Rows from block 2 of the text decoder, named by matrix and row number. Rows with one number belong to one attention dimension. Each number is 500 + 50 x the weight over its row's rms, rounded and kept within 0 to 999. All counts start at 0. Numbers have three digits each. After the name is the row's rms in percent of the matrix's.
# q: attention query, key and value (stacked) (decoder.blocks.2.attn.qkv.weight, 768x256, the q third), inputs 86-171
# k: attention query, key and value (stacked) (decoder.blocks.2.attn.qkv.weight, 768x256, the k third), inputs 86-171
q.28 093:637507540522506502507579543504502367464530500493503500591495499501586497514395462485466488495501479515502463503505509498570370499592503557517473480462498506537505501503503468505520499489504500682502393418506492516592502495491500535492553413456586500417498518
k.28 110:495542582599534504497499501497492501472592499502499515504500501500502578502503497768500526500501500598500459499498505496559505495590356510495492405501517495490488501502547467498501491500500503502500498320438421496546500499503500574580501500634499496499562501
q.29 040:503496501469496149499501500491349487556340283581503501501515493500497578500514499501548500505317495497421500500493499498498499499493511502502503503494500490500503504500503503431499498493502519504503499506502492485491506501501550501455500498501504499498500475
k.29 035:502500532500603502507501478510463501548599497499496425498499491513497503496505487490494500507489508500500521498526500510499500485500511500504498278495486500501499501499500498347478491672507495501486501514503492493500503487502490509498499498506500500499451503
q.30 076:493500577497500493484500497505493527481659487483416493455498542510496500500573503414665501552500504500505510493502499500509498502514485499499499489506455448549494500393496494508475495557513287498483515483504446498583499496497538415599522498411502504501502496
k.30 080:510495481505484497494500503504490504459507505575499496500501499514492534496504500505506497496504493520511503497506497500499446308500503569495531460527657501489479526500508489502498326497499580742500501503503499504449444496326519457534412501500519500513496499
q.31 061:523492501521498514495485269557500509504468502510504508499498499488493469483512553512525495491501491469499499497490497475491515502500504504506497504487522501504502501831497505497503507515501539513507392504499504496500504504518500498471501475756520504515501502
k.31 061:503503402520498499494497511498536505501501501496508497500459411500556446496502679356501498498483497339503501504500500503494498502496513498503542665502499502578510444500499500499498545501752500512506493488500536471501508681511503491500497493500492505499499511
q.32 069:466531296501501502505357463500515577606516505512506526459512552566508475495603500496506431464276538629499502531446472503477535516500514442496570502490500538377515499500444445626438502570504568529511500498619535562484404461504504456493500349513499500493434522
k.32 074:443497490501500502503499462499500509527491500331501500499556423508513497324500421478489578503301472487490501507522495593459489531484622494502472517502504500500503497503464505505511517490499511498501496502516527480451501390502544496476500546493517496533483494
q.33 145:475509491507495482476503503488495494478514498488554489579627495536417508518463589469480461499507587566499521498514524348568523500529473544503499498500500499496477653361475486496503388499492486508475528456398496546500500532498500499502501530540501510493504498
k.33 143:477500500529511502597496467502490507465621508503469499501497502546421622507501499500501495499411492499495608393500536474494488560501529498521506501500502479509501500503394483508602494299442500566498526500522500513504419501315401375474500477436491501499461471
q.34 062:500502497502605477614491595503596500490499680499500506492418512513500512499495503492481577518572500533500480435501513515482495480474519578492510495500499499501503502504538602502500499531500497530398502562501487499419515503498506504513499507591488472563464466
k.34 060:501497503484513486518513485516556536519378410482491499496373493497511501514535344498499514493536510501478498482503502501499502440654398502505494499541633439497496575500497429489480503516502420553500574506494499511565570502431502500572506508484770499497509500
q.35 045:520494503498430507450501507506490502501500497495474500503512481503501475427565491526504517502513502436516500465594506455535489501500501557498427502499519503505615473337443492524500506399446500502505655492500545486499418425466498515500509580420411504392503502
k.35 054:497501430503494502499501656495487503501497499506637493512511500504497533500504708501433389482501783504512498331533784406547527492506498559436452592504483607356498507520495498511500480500503515375500501499497500509495470509498502492496358501574506499504495506
q.36 090:509506463506469421500493512500535508497467504485477532477511498514494485488568500490435606505516533533442501506506534554503418507447527513509503500494531474547580511560556540409506470503501485527644489535423485492495602502498524516514448506506523505379489510
k.36 092:528501501497498498563482496627630501507500426501500505484425326410639500492525506496510513504482481491498498497501518499482491502321519498391676515499509498510545489501496493495492498501534495512500523610591501523532526496508459496504499447245502504393469517
q.37 103:478413494491482487500501512495500484487499514486512492509526488524500565506480507492426500498557555499514496498537586333656484407481494509507500481504495489494498500485465471500509309463422518503518524490492501509507496507490460504500499647479497485493517486
k.37 069:505499488562518488536521500499479576467499500533534501498490500736505501518546500501474506460500491498500503490500507453499485499501500498481505502499521498444499502514446492581486460494499504505310564476472499495498461575407466489508519514412532496499500518
q.38 065:483515498456528459505523559492501483513500500498499595499520504503518505446582397495362503502519641504503430502488502499522500241496524503490500454505500500488498478499373475491553485503323499620505506502476484519493503503499480515502625513484489425430464505
k.38 072:493511493490488506500490499545483509527496480516617460450389483545494468462584503490501352491483499462499504501530500490489500483615507492496512502500498507494399594509498504504483504499503565501466502474494496496496498500500507492565614493489512575501438509
q.39 083:501500501503508645544484495489510528570523491502499590478495618500503491499534500504545452499372474499499475524497497507410658381506524502498500499495478550494505500492462507533500570620519500500471492504532636492342502501525497445489471226556506507567491520
k.39 076:402493500495499534417495485315503505511515471416546485500498505487496496459516400492506343588360501500494496499497498498496506504498502500512489500499500471511500497508578502520501501509575502456531470494500506464385518500503530496494455496518505500532500479
q.40 077:506500500504493517555499503499495539486549496499448502500474510503503499543495331504666495619500303489500521514498430537460491520496501502504502465493493502508501502503516535528505621520527500499479528502501498263631502504501500502488501447514499499497502504
k.40 078:496502504435503492500503501486525501494556573476474527636501579466510504503488469499497500527619480543501501501453500612508500500502468500514479416503394441499536550514599496503542590552531469456500440545390501464514499501597500496525502501563487495499506447
q.41 080:500599503504527455564512506546505490512483541498428551501482491526527479484500274514494518499517499490479494502488497592509482420404540439479504493505567501501420500672500499485497498494437502515520496500515339514490501465599495504505502514477549505490511529
k.41 083:567516499470507497486495499500424502502477355507506482495496419495494321502534305411501486437496495392504513516501492483498503497499503425511633502491489501458494500484477457497512524507528501508499509500511502499541616497672559498508556489465514507500462520
q.42 100:501587502547499508493501557502574512455505502486522615505499482576506449483345498500503558502527492500648579540494501529509459533517462547537525499494506506623621506521541502591501486504577494501534491504496498470562526526486589546564499508547500502433499501
k.42 100:500500509499490499504450506500498452397534504501436583501489497454503520493514485518496500524497497499500507490492504684494506499437594500400502505498362504544535496495532492417519504477511496505501495608572435487494480490564459485501511463548418498501391522
q.43 089:499494296483507364498452499503495441490469500508501501508501480500498530495483597513496534482671593536530487490413504495624505485388405494508470492521520405499497396594499486430507373478452501491563506487495491558456498539499466538525503583495517414500510489
k.43 076:562496482497499506501491499511494501504469485508509499457474500515557497646587508499501538472496501496498502501613495502500491492477520492504499509650531502502503474474472503482480504482510543515231560485506503485641522500495463510499528498384524464501438500
q.44 110:503611492581513499454495585499517543451502499505546547318505569501500481497501667471440496488491355501520501520497495553487497568497508500524498529494441509524548499539503501465499498499569482504526473591520533500495533504429660490499439480471493511424440571
k.44 102:499475499385501504505488505482494419503316510501502643505502448500572533497501473522501545555499465523499469501492497483358490502474505495395500548499536502494562461503499520503480511445499503500621495498511508398457500480570501497416496496466540498502496500
q.45 075:524503485494505509514487497496500541506494497594521525472500506503511479498585503538530505453332496511510487511454497544407511497502500494499493489504500505522533483512497607509529500504503500500507477538500508505471497499516597490502506473515579493501393522
k.45 069:513491498499345501477517499488493500555490455462475500421506445515501497428513499460482504505447504503499494497500496684500492498499506511719476502500464513505500488525501601448446784499550492491508528506575529403443511375494510503508581503501501498514478484
q.46 097:507473446500568476499500563500500418579493540501536500281403550485530501466510500521484500364447497501481424499475502504450505393500565493458501550465500546494500424507423499419670508499500496503507474540500576516378503396498466562498495518499498502497414499
k.46 115:522499501506467521486519498457503464503370525439582485370518497493499514500502497501506440497500471495498504501537399464479499505531501507519517519499519505497502551459450599517486514492524505500500498307541551492501527500500499507488519496482501526504504488
q.47 063:499519497495502561614483492366496510676483536619498502491508636505501496495611500499563452458409502499486424421491487501435552486496507494435517538502504537499500500503404627491500503500571500500497494500498546501425500476522482488492505459519506499502482514
k.47 062:475498496497371516431501450481547501581425499373492505446501537502501496319500501493502503500484496496498503649503489511491500515500501501690500593450496532525598488501467504586497514490525497501500406347555500645471498500594501499500489481496476356500496489
q.48 067:500498481500465485467579498503498492500496495583500553497587565507457527500548507485500503493552503503499613503502506582501512503504481493427492498533459492501500501503504496501163404500501510499502502306500499500635467265496504502503502504494498483482502499
k.48 059:499508602506497397470501439493496379503505361501472490377499544546478501496498845412498501474495499501482548509511499499495496494498511487433501592499469506528501421501496506535449475486490502501487575505524503499512447629504515432483605488495501548482400357
q.49 099:464539507500501560555408495487477499552462512473413499501498533500438501498500476452403501621474501512463499495536552440500524568491546500640494523480499492496497506508500536499593502491490495500499570500500589499352507503568602500434420211503509462536525502
k.49 106:511542447505461539496499541495512572516453499421501501505491425530509502426473499499553437495494410498615521504518367506498498461486556502501488564556506502556485496508484652499501494607501526522555498480571533508486501479562499396471330345485484523562476556
q.50 088:511480514501508502501503499472499499505498504505499445552499539495501573444477498493561500472501514499479498497500483481500511489514494436515473503499470655499471500485436504499490428497497598430433498424549538529481496496500311499482526426500506521500508496
k.50 093:481513497510477509286498501477475562513514412485647499494507498506509503512501592489500444429492399504502503504561433491507490493501498458477539496512495550493404499499495525500369493620504540516495708375536503497499493499477496499497497501383534498493551510
q.51 073:502502457501493501499506522505508478482502389497502503527540496585499500569495483490310496500499495501350473504501485500531500502499470496614503487500531514509498497499500545504498423475487499448542506425503513501511501458497499502477499501491471499465500431
k.51 065:501561493493499533564390497493501506508425494590491522493492498501549507494500508614540546500506497396376505500566404491489533501486459498473499513487494476394507460504497501500467474430492489437513492507503499537607521578505495511497447486477511503484504496
q.52 108:399485498522443508505448470501465500519487388437500494503481382514267498457585452499497501543489500499487481499508606411500565542477528499570627510499514501499489498505455503452500503445500552499500592500500579503495523472597480485413481466528497468506504500
k.52 117:500499408504459500507492557501593567538496491479622497504486474511501500366494520514500431499430500512501603501494497492492497514496541529511302517492500499506461525494477505501498493539513500556504475500529517505498512514502455402405260496476502508501484501
q.53 109:517469500491500502500505514515566503504498656500491519467522499227522539498545495506470528492489499494296393483493497471500500479505546570497494540507486497482500469503533472500670570636525486509498362582433501499500495515383503492546500522500368467514525506
k.53 109:454524564492619514482500491306482508516500499362514521493583488342445497500500366526542480500500494412500471651529511491517488481498504488500749454518500528351522442479501487487503484505481524499514500461506500416539502470519500516507497636614504500445581529
q.54 123:528501505497497509543630503497498506504500417532430506497507520493578498508501488510343717494500477485494415513501515582500485493496575502536500508475498500395502471582518502499618573517460462500504447546436444465499503505503524505554516501481494288477518502
k.54 130:620497534430506517474501493438468531598479492484498591487591500322500438477496480510521503471512462481500506499501482519496482393488500501494606327496531507506600463486489401459503500494500449506510446489508406500554615420521517535525578506450581711520502604
q.55 098:502477470487490428501419492522496499500479496611495481490514505517488628487420509499520468501441537554609698499503577520485438508504337496496380500500501487467467495500499540499426548499502529506488500445576493500560498509498498488499530424522504502554467352
k.55 106:508496503500441377499499489520292492497469486531483408494497585606497499487382499492501521463551510498476500500531536604501444515480407498498434501493501578503428504581542500560408508500493492498508499474523498541498548499427505617501502500501510518491592498
q.56 062:500582576514488503555498507431487489486503454471464502562501385515499555542499493524471500505462507496454494498518516481707521362498493510501609503499468501503477525501445448503533456461499500424506557501490580500474503505476408534499505502513510501482513478
k.56 063:445500524501506503502499633501536499507494476486520503502397314501503525491500506502500475487507488412486485505495479320514579499497550494349584495501501494498540513433496474488506497501505497503497497509500506535499388469389499497506459495459499618498505502
q.57 082:479514618502522507532535590482595461510506633503462500486318514504527507503488503494493544474503498537473500546432503506505549501495482468504555525509497499469499503505508573503505502511413503499502517534397478498410504483509502514521500500494501292496550500
k.57 081:411501498503501500502474512499505483494500500499481440506358466520401445498502501499530499500505499501659503411497568504507635507489616504311547501509510473507500510467532478499503494483500495578560501492511495500497498457496453314503592506501429638518493433
q.58 106:504491552500497598488339448484243499513506406413494462444463509547488500517501501506501505502503619544522501496536619507500510634511490500617499482497476495506380513500510499499518605476499502497504498360453500504503505501499486540500519483531559534567579499
k.58 111:522516502495487411372498500488464501547502442499500500499393458512508553426497594498373577501502502561526521494500495511601510586388501256459361468551507484515493476602507556419495470506563498482484500462523493519526525481501436369520507499488504525508407553
q.59 132:470492543473513499503491550503582409510479586501498411441499509477499495324515508492509517498452491486362492494497522583487485498501697557500492605500502498465485461496505500509616585612503444509367394518462506551489445503516542462549467495548454475674511482
k.59 113:338500509502465496483494501500458473500500452480501499498597460494500497481499426492566410584429504526500514504457418500549515507500497521454492540501498496595489501471484499517475445501494500500502497447658549501451496420499489480504498504557492510504495499
q.60 097:466527411430510304444500501530563519499497490523496633470503498521569485481499559458479507510501500520504667556502505511564453505383388427502495503508507480503502493519499521474464465517499506519450499519500412497486504499516507350501491499407495496489467509
k.60 102:503393500497498426580544508526487506475483499524384507499501529497479370524507569481580542509500500468498494495470523500478496496478502597499669529494499507541507499560500449603498500482496496531500404538512499503504498555507538515503503496500491498501490523
q.61 085:450504500496511514496502499411478498523467666464497328520489410485544504497502499515458503501478491470442495493519500450500498455496561487500543500433518535461498492502472445468517497496498500500474502489517503575499458454472492497513492491498506470533507492
k.61 100:488502496647504516499502690500499558451501501494588364509501338499501488501469513502436446471467497476500535505691507485496398501729521501489500499499500606504501487353449430501480505524503541492500501454498532518502497504484477497487482500504499508563503483
q.62 051:517476484490499500513503500497505460503491533505507496501507492490498806493516509518485491491486503489501471503527498449502503499500596502447491517509509478498496449493499452486507510461499502503446546517590512507503493486557481496499459513508499505511478496
k.62 062:400500514497458523511503497491503512480557520452504502497524497496466555499504447538513501385523658438497477483737499506512506500548478539491500502498494447385499531500505481453500502621492518481506471491483492502506499501497520503500530510500368513519503414
q.63 108:502564522481506373505508473405493492509500501618483498498395421499525536518499440557479510505497500498495497453484500501517513495500441463501502501503538478470399480499494501389385500373497665479499499458538480604502499492465447485491526500428502505502516498
k.63 101:497498462503434454500498557499487529458627508496574488499438503511447493543391514489501497510514501321508450384531537503511498519624486563446514509533507496508506500504502457546506503500493510502505500410502498525499502650420498496497520501460485639561508459
q.64 109:486510553472636488660505419514424476532489498507396488472399532485525499454449500516483507498506500581495514510419550510469480500497497490444501495444527445482489529512516539503423543506631482501498502461544401489505508497489659498521502505474547501489550456
k.64 119:498500500476489449457536524461430498499496513441505514491508402500576490469501363542508531567561500504648381458482408564556387483480496496499438449555501466399500501564606615498547505501507500505550479501505386511533501501563501595503518562520497500631462491
q.65 087:491624453588467504502329500613507618508499508500501500436495495548496486500620602414500490610500502500501485497500500500445497551352509501503500498509508500591494498504489523561465399497652505418500502496499500491456496498452492500457443500501493496497501532
k.65 084:491503496532487507496521507465494509515428474507510502547494403502501452498531495492490496480447495508495528496493442491473497501502779298526506538512485501448394501567441501503502518497518505396503502603503568446486512510500518495451455501501662484516504500
q.66 079:496576540622540499505521498501605406179577500495513495497410550492504503500448511500482503532500492478502420510525487498506500585534494498499556496429480469368499491387503501731500604519506487465520502500508496498521489500436563506452505513425497520461500498
k.66 080:517500506525497531475521500278481498500483498433615493527668500483607520499465498529466505488503503498499461499506501498630426440553445499511467499505495496496502490504502502453587500496472502496472500493441493494503491514531526555525636492481490485444540465
q.67 092:497519503499561460486500501500656494498505500526501367503494502499500508500461499494473500424423503459506584552494495467491498499517488480492499356541408433495499465483451554513484524457501507439481518451535449502427447465469506516506500503425473503456493506
k.67 083:476507496570498531469529518478501501500509528441576501504504404507502430522472516415487497496444504498500499499504394481507495548522502437536496497567489507500518467570468505526520503515502558433493519498480544481485465412485459378503493593502438478502500500
q.68 105:500559498504558433563481469521524460500417501503398510499465497553498499519605500488500502583498496500534510502486525451498552553447511461562534518444539472501538553508501659483383485460505478505482500511563501316488546496375526490407327460501513497500503505
k.68 117:496569469498500500533507545435504499490414506495556574501523402510560498340495449507493505529496441524533499506478421552500469468346587470455498505571540500472525505552499537468500501495503527590550450506500499422364494508536501497371482495535501478500488497
q.69 074:588502590516490512498561488495421499490572473555483504497496431396501621507494449503499498515511493500461499460503582502486497503514491512506509500439459503501503510499512584480398606499565502502505486490500497497499502515497500510500535429492594611506509501
k.69 075:500502504488516493509577523524497535501528513496499518533481620500505509507506500600600516488522497466496446504499526699432258446500472487474500503522481501500425498499522501490504500519500522510501499489480467505499465495508477496525506504497481496486539501
q.70 170:492502509498440497532491543504499659501520563398441508497470460442489420458487454480502512507538498487451501384533586501464477502506564666551580501419524500601454502505600417496579498587505451553607450535442500479475557506514500505507500492500503514511494509
k.70 133:490500507494489500587468555505500281443613509486475625492415527299483520499490498521501499523523507552502498501456581497489503486524577526499500504497491500565479500474497502593500426512505489508500485500499500506500497492447493503498521501500496500507476501
q.71 107:506376496465492498489505500523499504619498503547499455417501500495516499456506607566529487371500551500503505499501477522394498482551500523499434507536500605508496416492484492650475523567497501460500492500472505528500367507510394493500640500501450522507501499
k.71 107:495528501691429513467505548474471512479554499484496451499517500516500464491502454476500500495517554498492626525493500505509527571584490514569454492501450504506494597506495500504503504547508489448502512500472496451507337508481476434417499510507497522557499500
q.72 104:502480501500597502462493496513475478495513611520505496398473671473484499417429575501515502504656522534532491478501502483505496500632476521498476493515505494479483500467499468511500484501695500508498506448497462505533397518580499498499585502498481513503503468
k.72 099:467512505502475364488461501494473509500442500491479308582564502461504516510434590512430512498497515504495407501497530497577494571500405495587530496501468422493477566498519441501535498497452468451491505501493501589542520506492536640567551502486497496523562494
q.73 087:510477482460531486518514501502520506502470478733499504496446502489522501470499510569536508492499500589499502502486473647499494500494489444522500502505480492376478388500503518439477674600501534475495501500514500557501502501499514499520501486499593487512419367
k.73 079:502508519512446512499476513477513597489517491462563536540526407509507686497458496619576491523535487542622526660508500501546496509503477502500503494503558511510571531502503541499497509479421504412516481488494501503591489497465476663499496499563435506586500482
q.74 103:471504496493490500498487493601514514502493498585488497499492500508447499518500615501510500499495640530575500504500415493411531493522492457523441473535442356494492498510290549643481498491518507444494521494545448491686492499489508499499539478487493494501500499
k.74 099:501538498722499510503556494392503502544498498323526502494503326486524498501482487516472507503505678420498497453488440504505459500500499480540501499444514510500564508504489587477570501563516469310533479499501558366501500492525470488499480475501515500504500473
q.75 104:490533489477509460413479459512449500496501492534505491501501510497502502516444520497498501494455517500521501494484486494704488495500437424499484434577422443491359489501496482517501393495498518412491523487553300518540490501499497510602677580396506503501549501
k.75 102:499518501538505500402480509479470626500500462498530510492467510499474508500389498501499502498504552504502531491611438405499484419507492488501503472462490497483499461486498500499483508505505498409480511293500496510513671462387608539501502468288500547509500509
q.76 076:331500486499508493442518503501505425520492509519498472500498500502505500498493567438497504478487501465424515503506494503616499511497499441462502506566493502458487486500507460501481509530453528468497513500505564581561439419482559452503499503500381458488501485
k.76 083:489489611516492500490497506476368432384500438471514500501567450495511503492495496406501525583533498622514498450502485465468600501504415568482508500611498454497473501542495498503417498480509442597502500494456508501497530513465570516492522507505459589496438500
q.77 090:502458419502505499427503494495499509493500500605503440506503496540492577517522502559618468499383498500517516510512426503514499499499500325534502509639499502500517445440506591500493534460384587404484505502562500532494469498521436502487581454526489483505458290
k.77 093:500520495501484450511500501504507503505404462508501476503500503593499547531503643500488500477451495453464543506536512501487505519491520373540512520498493500493500579532501504499356580494501500501476515507562513468512502505383497493478284164500501490501505500
q.78 097:513502511434521432488524504506499471488502494560539500500518498497538502538492488521504500356515611519499503500505498499695464469617335451490479377505495490484475503501495477502554466503484543520498501487493414498562501506472503560544581497468691517492506494
k.78 096:634501588435499503500502494410446500472509499498501517515538503467478436558395456539500499465513500481495363491495501499574498410514489510501497463508527510502508430462517443499556499502461547459490466480479446605550594485401506729607596499498510587515512502
q.79 140:497322466400499405445490485508508498498343501694524482502545480484500568496495561572567469478501612500520506507499457500671484395523439371403433500614464497467500410488451502506496479503452620489407499455504441531550401566568460499504505500495496511525497433
k.79 090:465499496518488469490499508556499479499470439501501497509499502571479501464415722455512484439526502486519529506612500496560500602535502507491414521491527541530502490490513479462482501505500511405498502471512519509570511506419500520474501433402531517525527500
q.80 101:497536475468571537539493577500504480500577433505431498503496689501563670491465482503478524485395460462501557505544514547500464419478519501487497501500452519420482417500499491474501530506426502516493518503562472491422406481496497389485557475431464459503485500
k.80 112:477501497496498457521608497549493525501485500476617471499510511449496494517453503544558465485528477495472499500500500534493429521502481527501500566491640512618494531338503501501499497646349512499531465471505595533541510516505569537417498498474500500499558456
q.81 103:631493507477503499497481504458450509474515484501499519499548376478499473542439448522588491498504498499558526501343500504499427370474497506478500421506595501501452498504541416500468498477520502505559466492574439595526527501500493502502572492458506501497506525
k.81 102:498498499501536454491635496499490515485496547512498500496506537501524406499517489372507497495495426469501495511333519557514490698543490500505502521476468508499678501574490444496628593521498502417501494518440515577500496533515511502499498492501415501506369445
q.82 149:500454494488501433482495426506505514501499500566540473487500515498511544419504619500497500498508581495500502504500490479500501496576495478519317500499427460444493456479498522524471501575344499479493527402500525499501452560474439489500500500499495558499498366
k.82 134:501456498499501558499553507516429503393499469500504418600501499530429499495500508509491498500665558499501517491617500499549498501509502476501451471493482504485503532499512500499454516501476574435469500413522479500507500513498586492463498500554500496521487496
q.83 157:508478389494495451497462644559512480500464560543507508467500495505507504425482500515639504495582496527562500505502521567460388500494415500317413564499604511545488492472535569499466547500514494547605493501508477561499413505548498515536479483522424472575483462
k.83 149:499599482509494499458510503317638540509597500408505509466518497501566497521521500526496500526497496501479500471396428501634559518507448500500493426516449445493493518500500648479553500594498458480513499489421465500532390503370429481501495561502497514520500455
q.84 131:351517502501489503500566606549520544499508499451497498574458503509499499420493505502507500500641505456494544586502591579556486449502505549596483500469470500464502502500501539507501501647478628487465596499352318494498472615499503502532503499514514494433501464
k.84 141:500492511491501575499502503446493477487582582508498617499499504465476501507500547520518501507496500499503470501503457502655507406529500501406502429583517497496500464436508464503501468504529715504430500503501396515475501359504627515610578511500566473500502494
q.85 164:455502501539510500501472499513511414453500505495500502561521448501535539569479581505498485504506499499499491500497455436708501503496503496534501500547498503490532571480503500504500464500391498441503565503500537501580491504490454500488467521503417407477504453
k.85 147:497500499489499484521465536455499499498469501501625449598452500509368519644496501561498515428469504503517493504388584471472500462504506503432509532503501442536487531475503518505492505427476544530497500452499516506497511573430452386508500497490501495541537549
q.86 126:448501550492544445515513606497561496592385502498487503505487490483516501497523501487567500381413500500504500501395500491496556476546513450449500497503512491498507494479397539420531452503506582568429498501481535497388499413706495483548500471497651500538498502
k.86 120:499500441531406500424498508507484520519489507502500499381464445552488514494493637500590479494436511494582496512547500443499479519488488516515507462629630515573482502502503582404428509499696471491510502383507527498518442427490500509461366481500596545513530560
q.87 131:460471324501500508499503485522499534513322401500507467548496506509502488451448516484485498371497497489486500529502384527686505508500460435518461519500500512500502499501427507510505498462438510416493496500534517562502482497519556472502490516495587499568542447
k.87 131:425457478494397470500492458502499497491435491503434484447659534502463488530500599500588499522499528502489484550502501508489545496501495587519510533499431475502497502503498502696394538394339507476518500508505501456495502526496500650489550504516500519418525639
q.88 107:493517504516425499515414508468503536434363499491472500601498478553500499519492500475427509547502487495494500502499501540499575545415504496507532500458543501502502525510594501497495500469500466497548499510514500500492549503503502456500507396502523498479501500
k.88 115:498490489477521500504498513503500510508499511553407533473500524499500468508511480496620479502499480499494550502464501501360500498506499497472545523500603499563504489573471499536490503485511507544498482500544508442492474451523501569495525499442473491491497665
q.89 139:515331437490522491471499438504487566514487623573493495482511564486503432500625507502497504497501500538403519491493443606490499540512525301508494494605497472500503443567501497493499643505491504464511490509495499487570405419507520454501496689501469488504516501
k.89 135:562510497499488447429495489499481502512447319497520445449499473489337519497528484500523483496402478470500500546520524505500466469476524491564560503497269526501491485476522576481508494499498496645489539516611495500591509502518430503501561368512396495501574560
q.90 115:498499498504500581508497518499536629499586582444596499449472547505436389502672504501495493627500488502475502499499480487422478501541534561605500500600618571502556504524491465508499479545522484561516503511264502470474508517500516504489467491497504478463501499
k.90 117:583498498513497635495499477502501347501530498546481499514495354502503505479562386470471499449472501493501582495504494497539406425387600453501498630517473600439500447508504478480567505484502500496404525593523505499421490383498482465501473500502464290516490500
q.91 149:547491498500498482554495499502470482499501510503385583409479503498534505508529500409350579502501500617441508480513558518418500515498500501465497624418408381500485534558523598470520502502528482566501500520436498431361510552515542500343499502520480442454498499
k.91 120:498497505490463499503576551498500507516498434502496518594532455500507499476520497536499501541531474596506444497491556496446486414312506500583523439523498500494488557560531659533497500526516441502501614533515521451522498600485542528505480500623516452493499512
q.92 095:499450376374499503370489493498498610502402496500501508500571502507484456485533529501507492498498512501497527501501455498519499498533283454564483467633505500509489499500465501500494401504500534500426503475435500500500499497526499490540544494508563496515717500
k.92 085:493335449497431526492499494531473492494493495553500496537585485550501276500533568482448505495438504500483503628504504501679460501499498495613524496500523545546554492495603466504493682428495533435469746507500504381501500496495487498494481579497508353499501513
q.93 121:483522469496537508529465629535562588500499544496460502469437476497604470403480488404415544523503437458383506505485528590432487430456501507501451518492480535419436477527519491501557542620434464544542496609450496501472510523589504325601499490514428338406512509
k.93 125:441502421503446496502500497455549448544535500498563523554504429500455466501556500501536465513438358501653506549367365535514487497501518498501643661522500502518558486501493586551505490497487547529505510494615550499404449504459507501451522566502468436515446384
q.94 099:537492507500503496500499414476468496493519325500476499507498350495508492548500462497508503498509503560528500573476511500508466502502383499503488495538503430522429556498500497509501451423515500502509521499491499499515566444511528502499577499521514458463705499
k.94 104:506427505500500291492499560485496514399502497638486495602558505509542496489510504478483502501500490501608466594394499556496507589500407523516495491455509501498503503547517495687513522497511498526499471541451498503495437533467505632537539502692498505503502492
q.95 160:498526490540401562498486500499458512431562433405448486499519516602482521626504500490497450504550507502496589493616513455501500509501415504512510499499478499526474550538473513397496495468501576498502628417488483438463522494403543499406504376458499498433513500
k.95 142:585460503448511504551580475508473517561501500467522534584498482486555496500500499570498549472622485564466500505500621562429364421490520495488498484464602657601505494481629498456478575507487498507527499502500499491497561499501479560531497540500785494489493530
q.96 087:512403537493501471498532491452503492497500484510530486498509499412527544514501473592524528412501518504501440398494615487503503497519495475395495356503478465425496404500527443496501696527498602504496499484507494501610499500501497599504613507434471499554495500
k.96 109:646500548499505500501514498487499486498591525502499665554474437499498451672497499523499510498535525501498488455469501523594470498514405499477516461503527501596506494498615499474546503499499504470499502481388490499491500497479507559503524512385500497500524489
q.97 064:705500504499503445497809507500493395493534502626489501372501507417502527585524500503496498494499496538509548498502486499500491496505441502491492504503497486498487492482498492420507500473498502580501499565501495500555495498806500522511504541499494501502497496
k.97 077:429501506506495502606500534500501503340514500493495504496564497499499500510501500499545641505502499498502494498525502699501499296501507513569569434500504501504500504501556556499519512498522495503503506501496482491488504479322642536502534500503503502491479529
q.98 088:556486485493503448497477503499569495568487500513536573492501482499557504476530488508502499653497499494552497414499493498611502451499500506490504563505542497495644486340473499501465494501497333521661491502491510506509535495456488496499461639490489681524500495
k.98 097:502711500499500518548481418510376506590505426500430533499484523505469507409494453527498507501546503521500539499515597440502406501480500542498652504500531504500619499497491499498485496502500501497529528494513509452500515494262534505499499502486519423552538494
q.99 088:503628500500529499496444410496500600499499509464501439561488527502478668366500602498572473499498501462491505536510496496671502499604496413644492500516474493497518499467497533575420501504494442446500521483538500497629499489490497498500522499497434488575625465
k.99 096:523187500483505473535519495531500498606500498504462441540500504499510622296506590500499501500501527503334454499499499498547503347500485501500401501506546499498497513427499495455377521501498499514495523503494500669442498503425453497501441524504546497502631499
q.100 108:390501509535497501628493582505508453499479496414476516503490499442499498445476500524410509548501499500492477500498522507498521574493530545523501524405504501505502507502502557465597566483507381500503399616410499497336505506499528501500500488564557544400501500
k.100 095:377439500495484507344500492498497603487376480505498402490532537500481390500499490501608500504494507421500553502520501500392506500498548501492513511459490539494510499547499490532495483489448501500499533509649624497589498552557507507499501500500481480497488572
q.101 083:477713488500480496502451566506504496449436501501502490510359553522482506498462513497499501492503507498509504641500511497500449506498533501503439505500494469500497552496501477645497311508498497496502657487500504512503499520501500477540496503502494498497395442
k.101 091:502503493502498498500288498503381510500502498498531502435401488447461505446522482516539500501424498503596508453444506357485490490478526368461490516484463503445507502494481500497497496517507492504498502511509520498493501496507497492503383499551463494495497502
q.102 074:500487535487498515488540500486490454496482353502500501502501502497543491501447480487482539418502501474490468501495554507499510474501491501485491496500495500497399486582505494519586456499493501502501488511457318524530499492503598518644655500307501499475498501
k.102 084:498496492485515498330498499494501501476448498506603496497500508357494498499476525503602491499494533467502500500467630492500435484492494499512498499500487523440492500502515475499519516505523449430493496503511500505584508503570497515648598469434443375509423503
q.103 120:524462486498366433485494499538496508489448495687493503494500500506500487523508620474477504497508602606501518499497381578501500514500398431505435498494419355503479512532508500580500421502503500432507467499463379539605503669496534500506580500500542450478476497
k.103 152:492502482446499521483484484498492452501588499440501456486500498549424451493579497504504452501443507501555504406501502503508498487560590482492498497501411503418412419380497554485562508517450587614471502485527522528300497412500496448500538497506502488579474500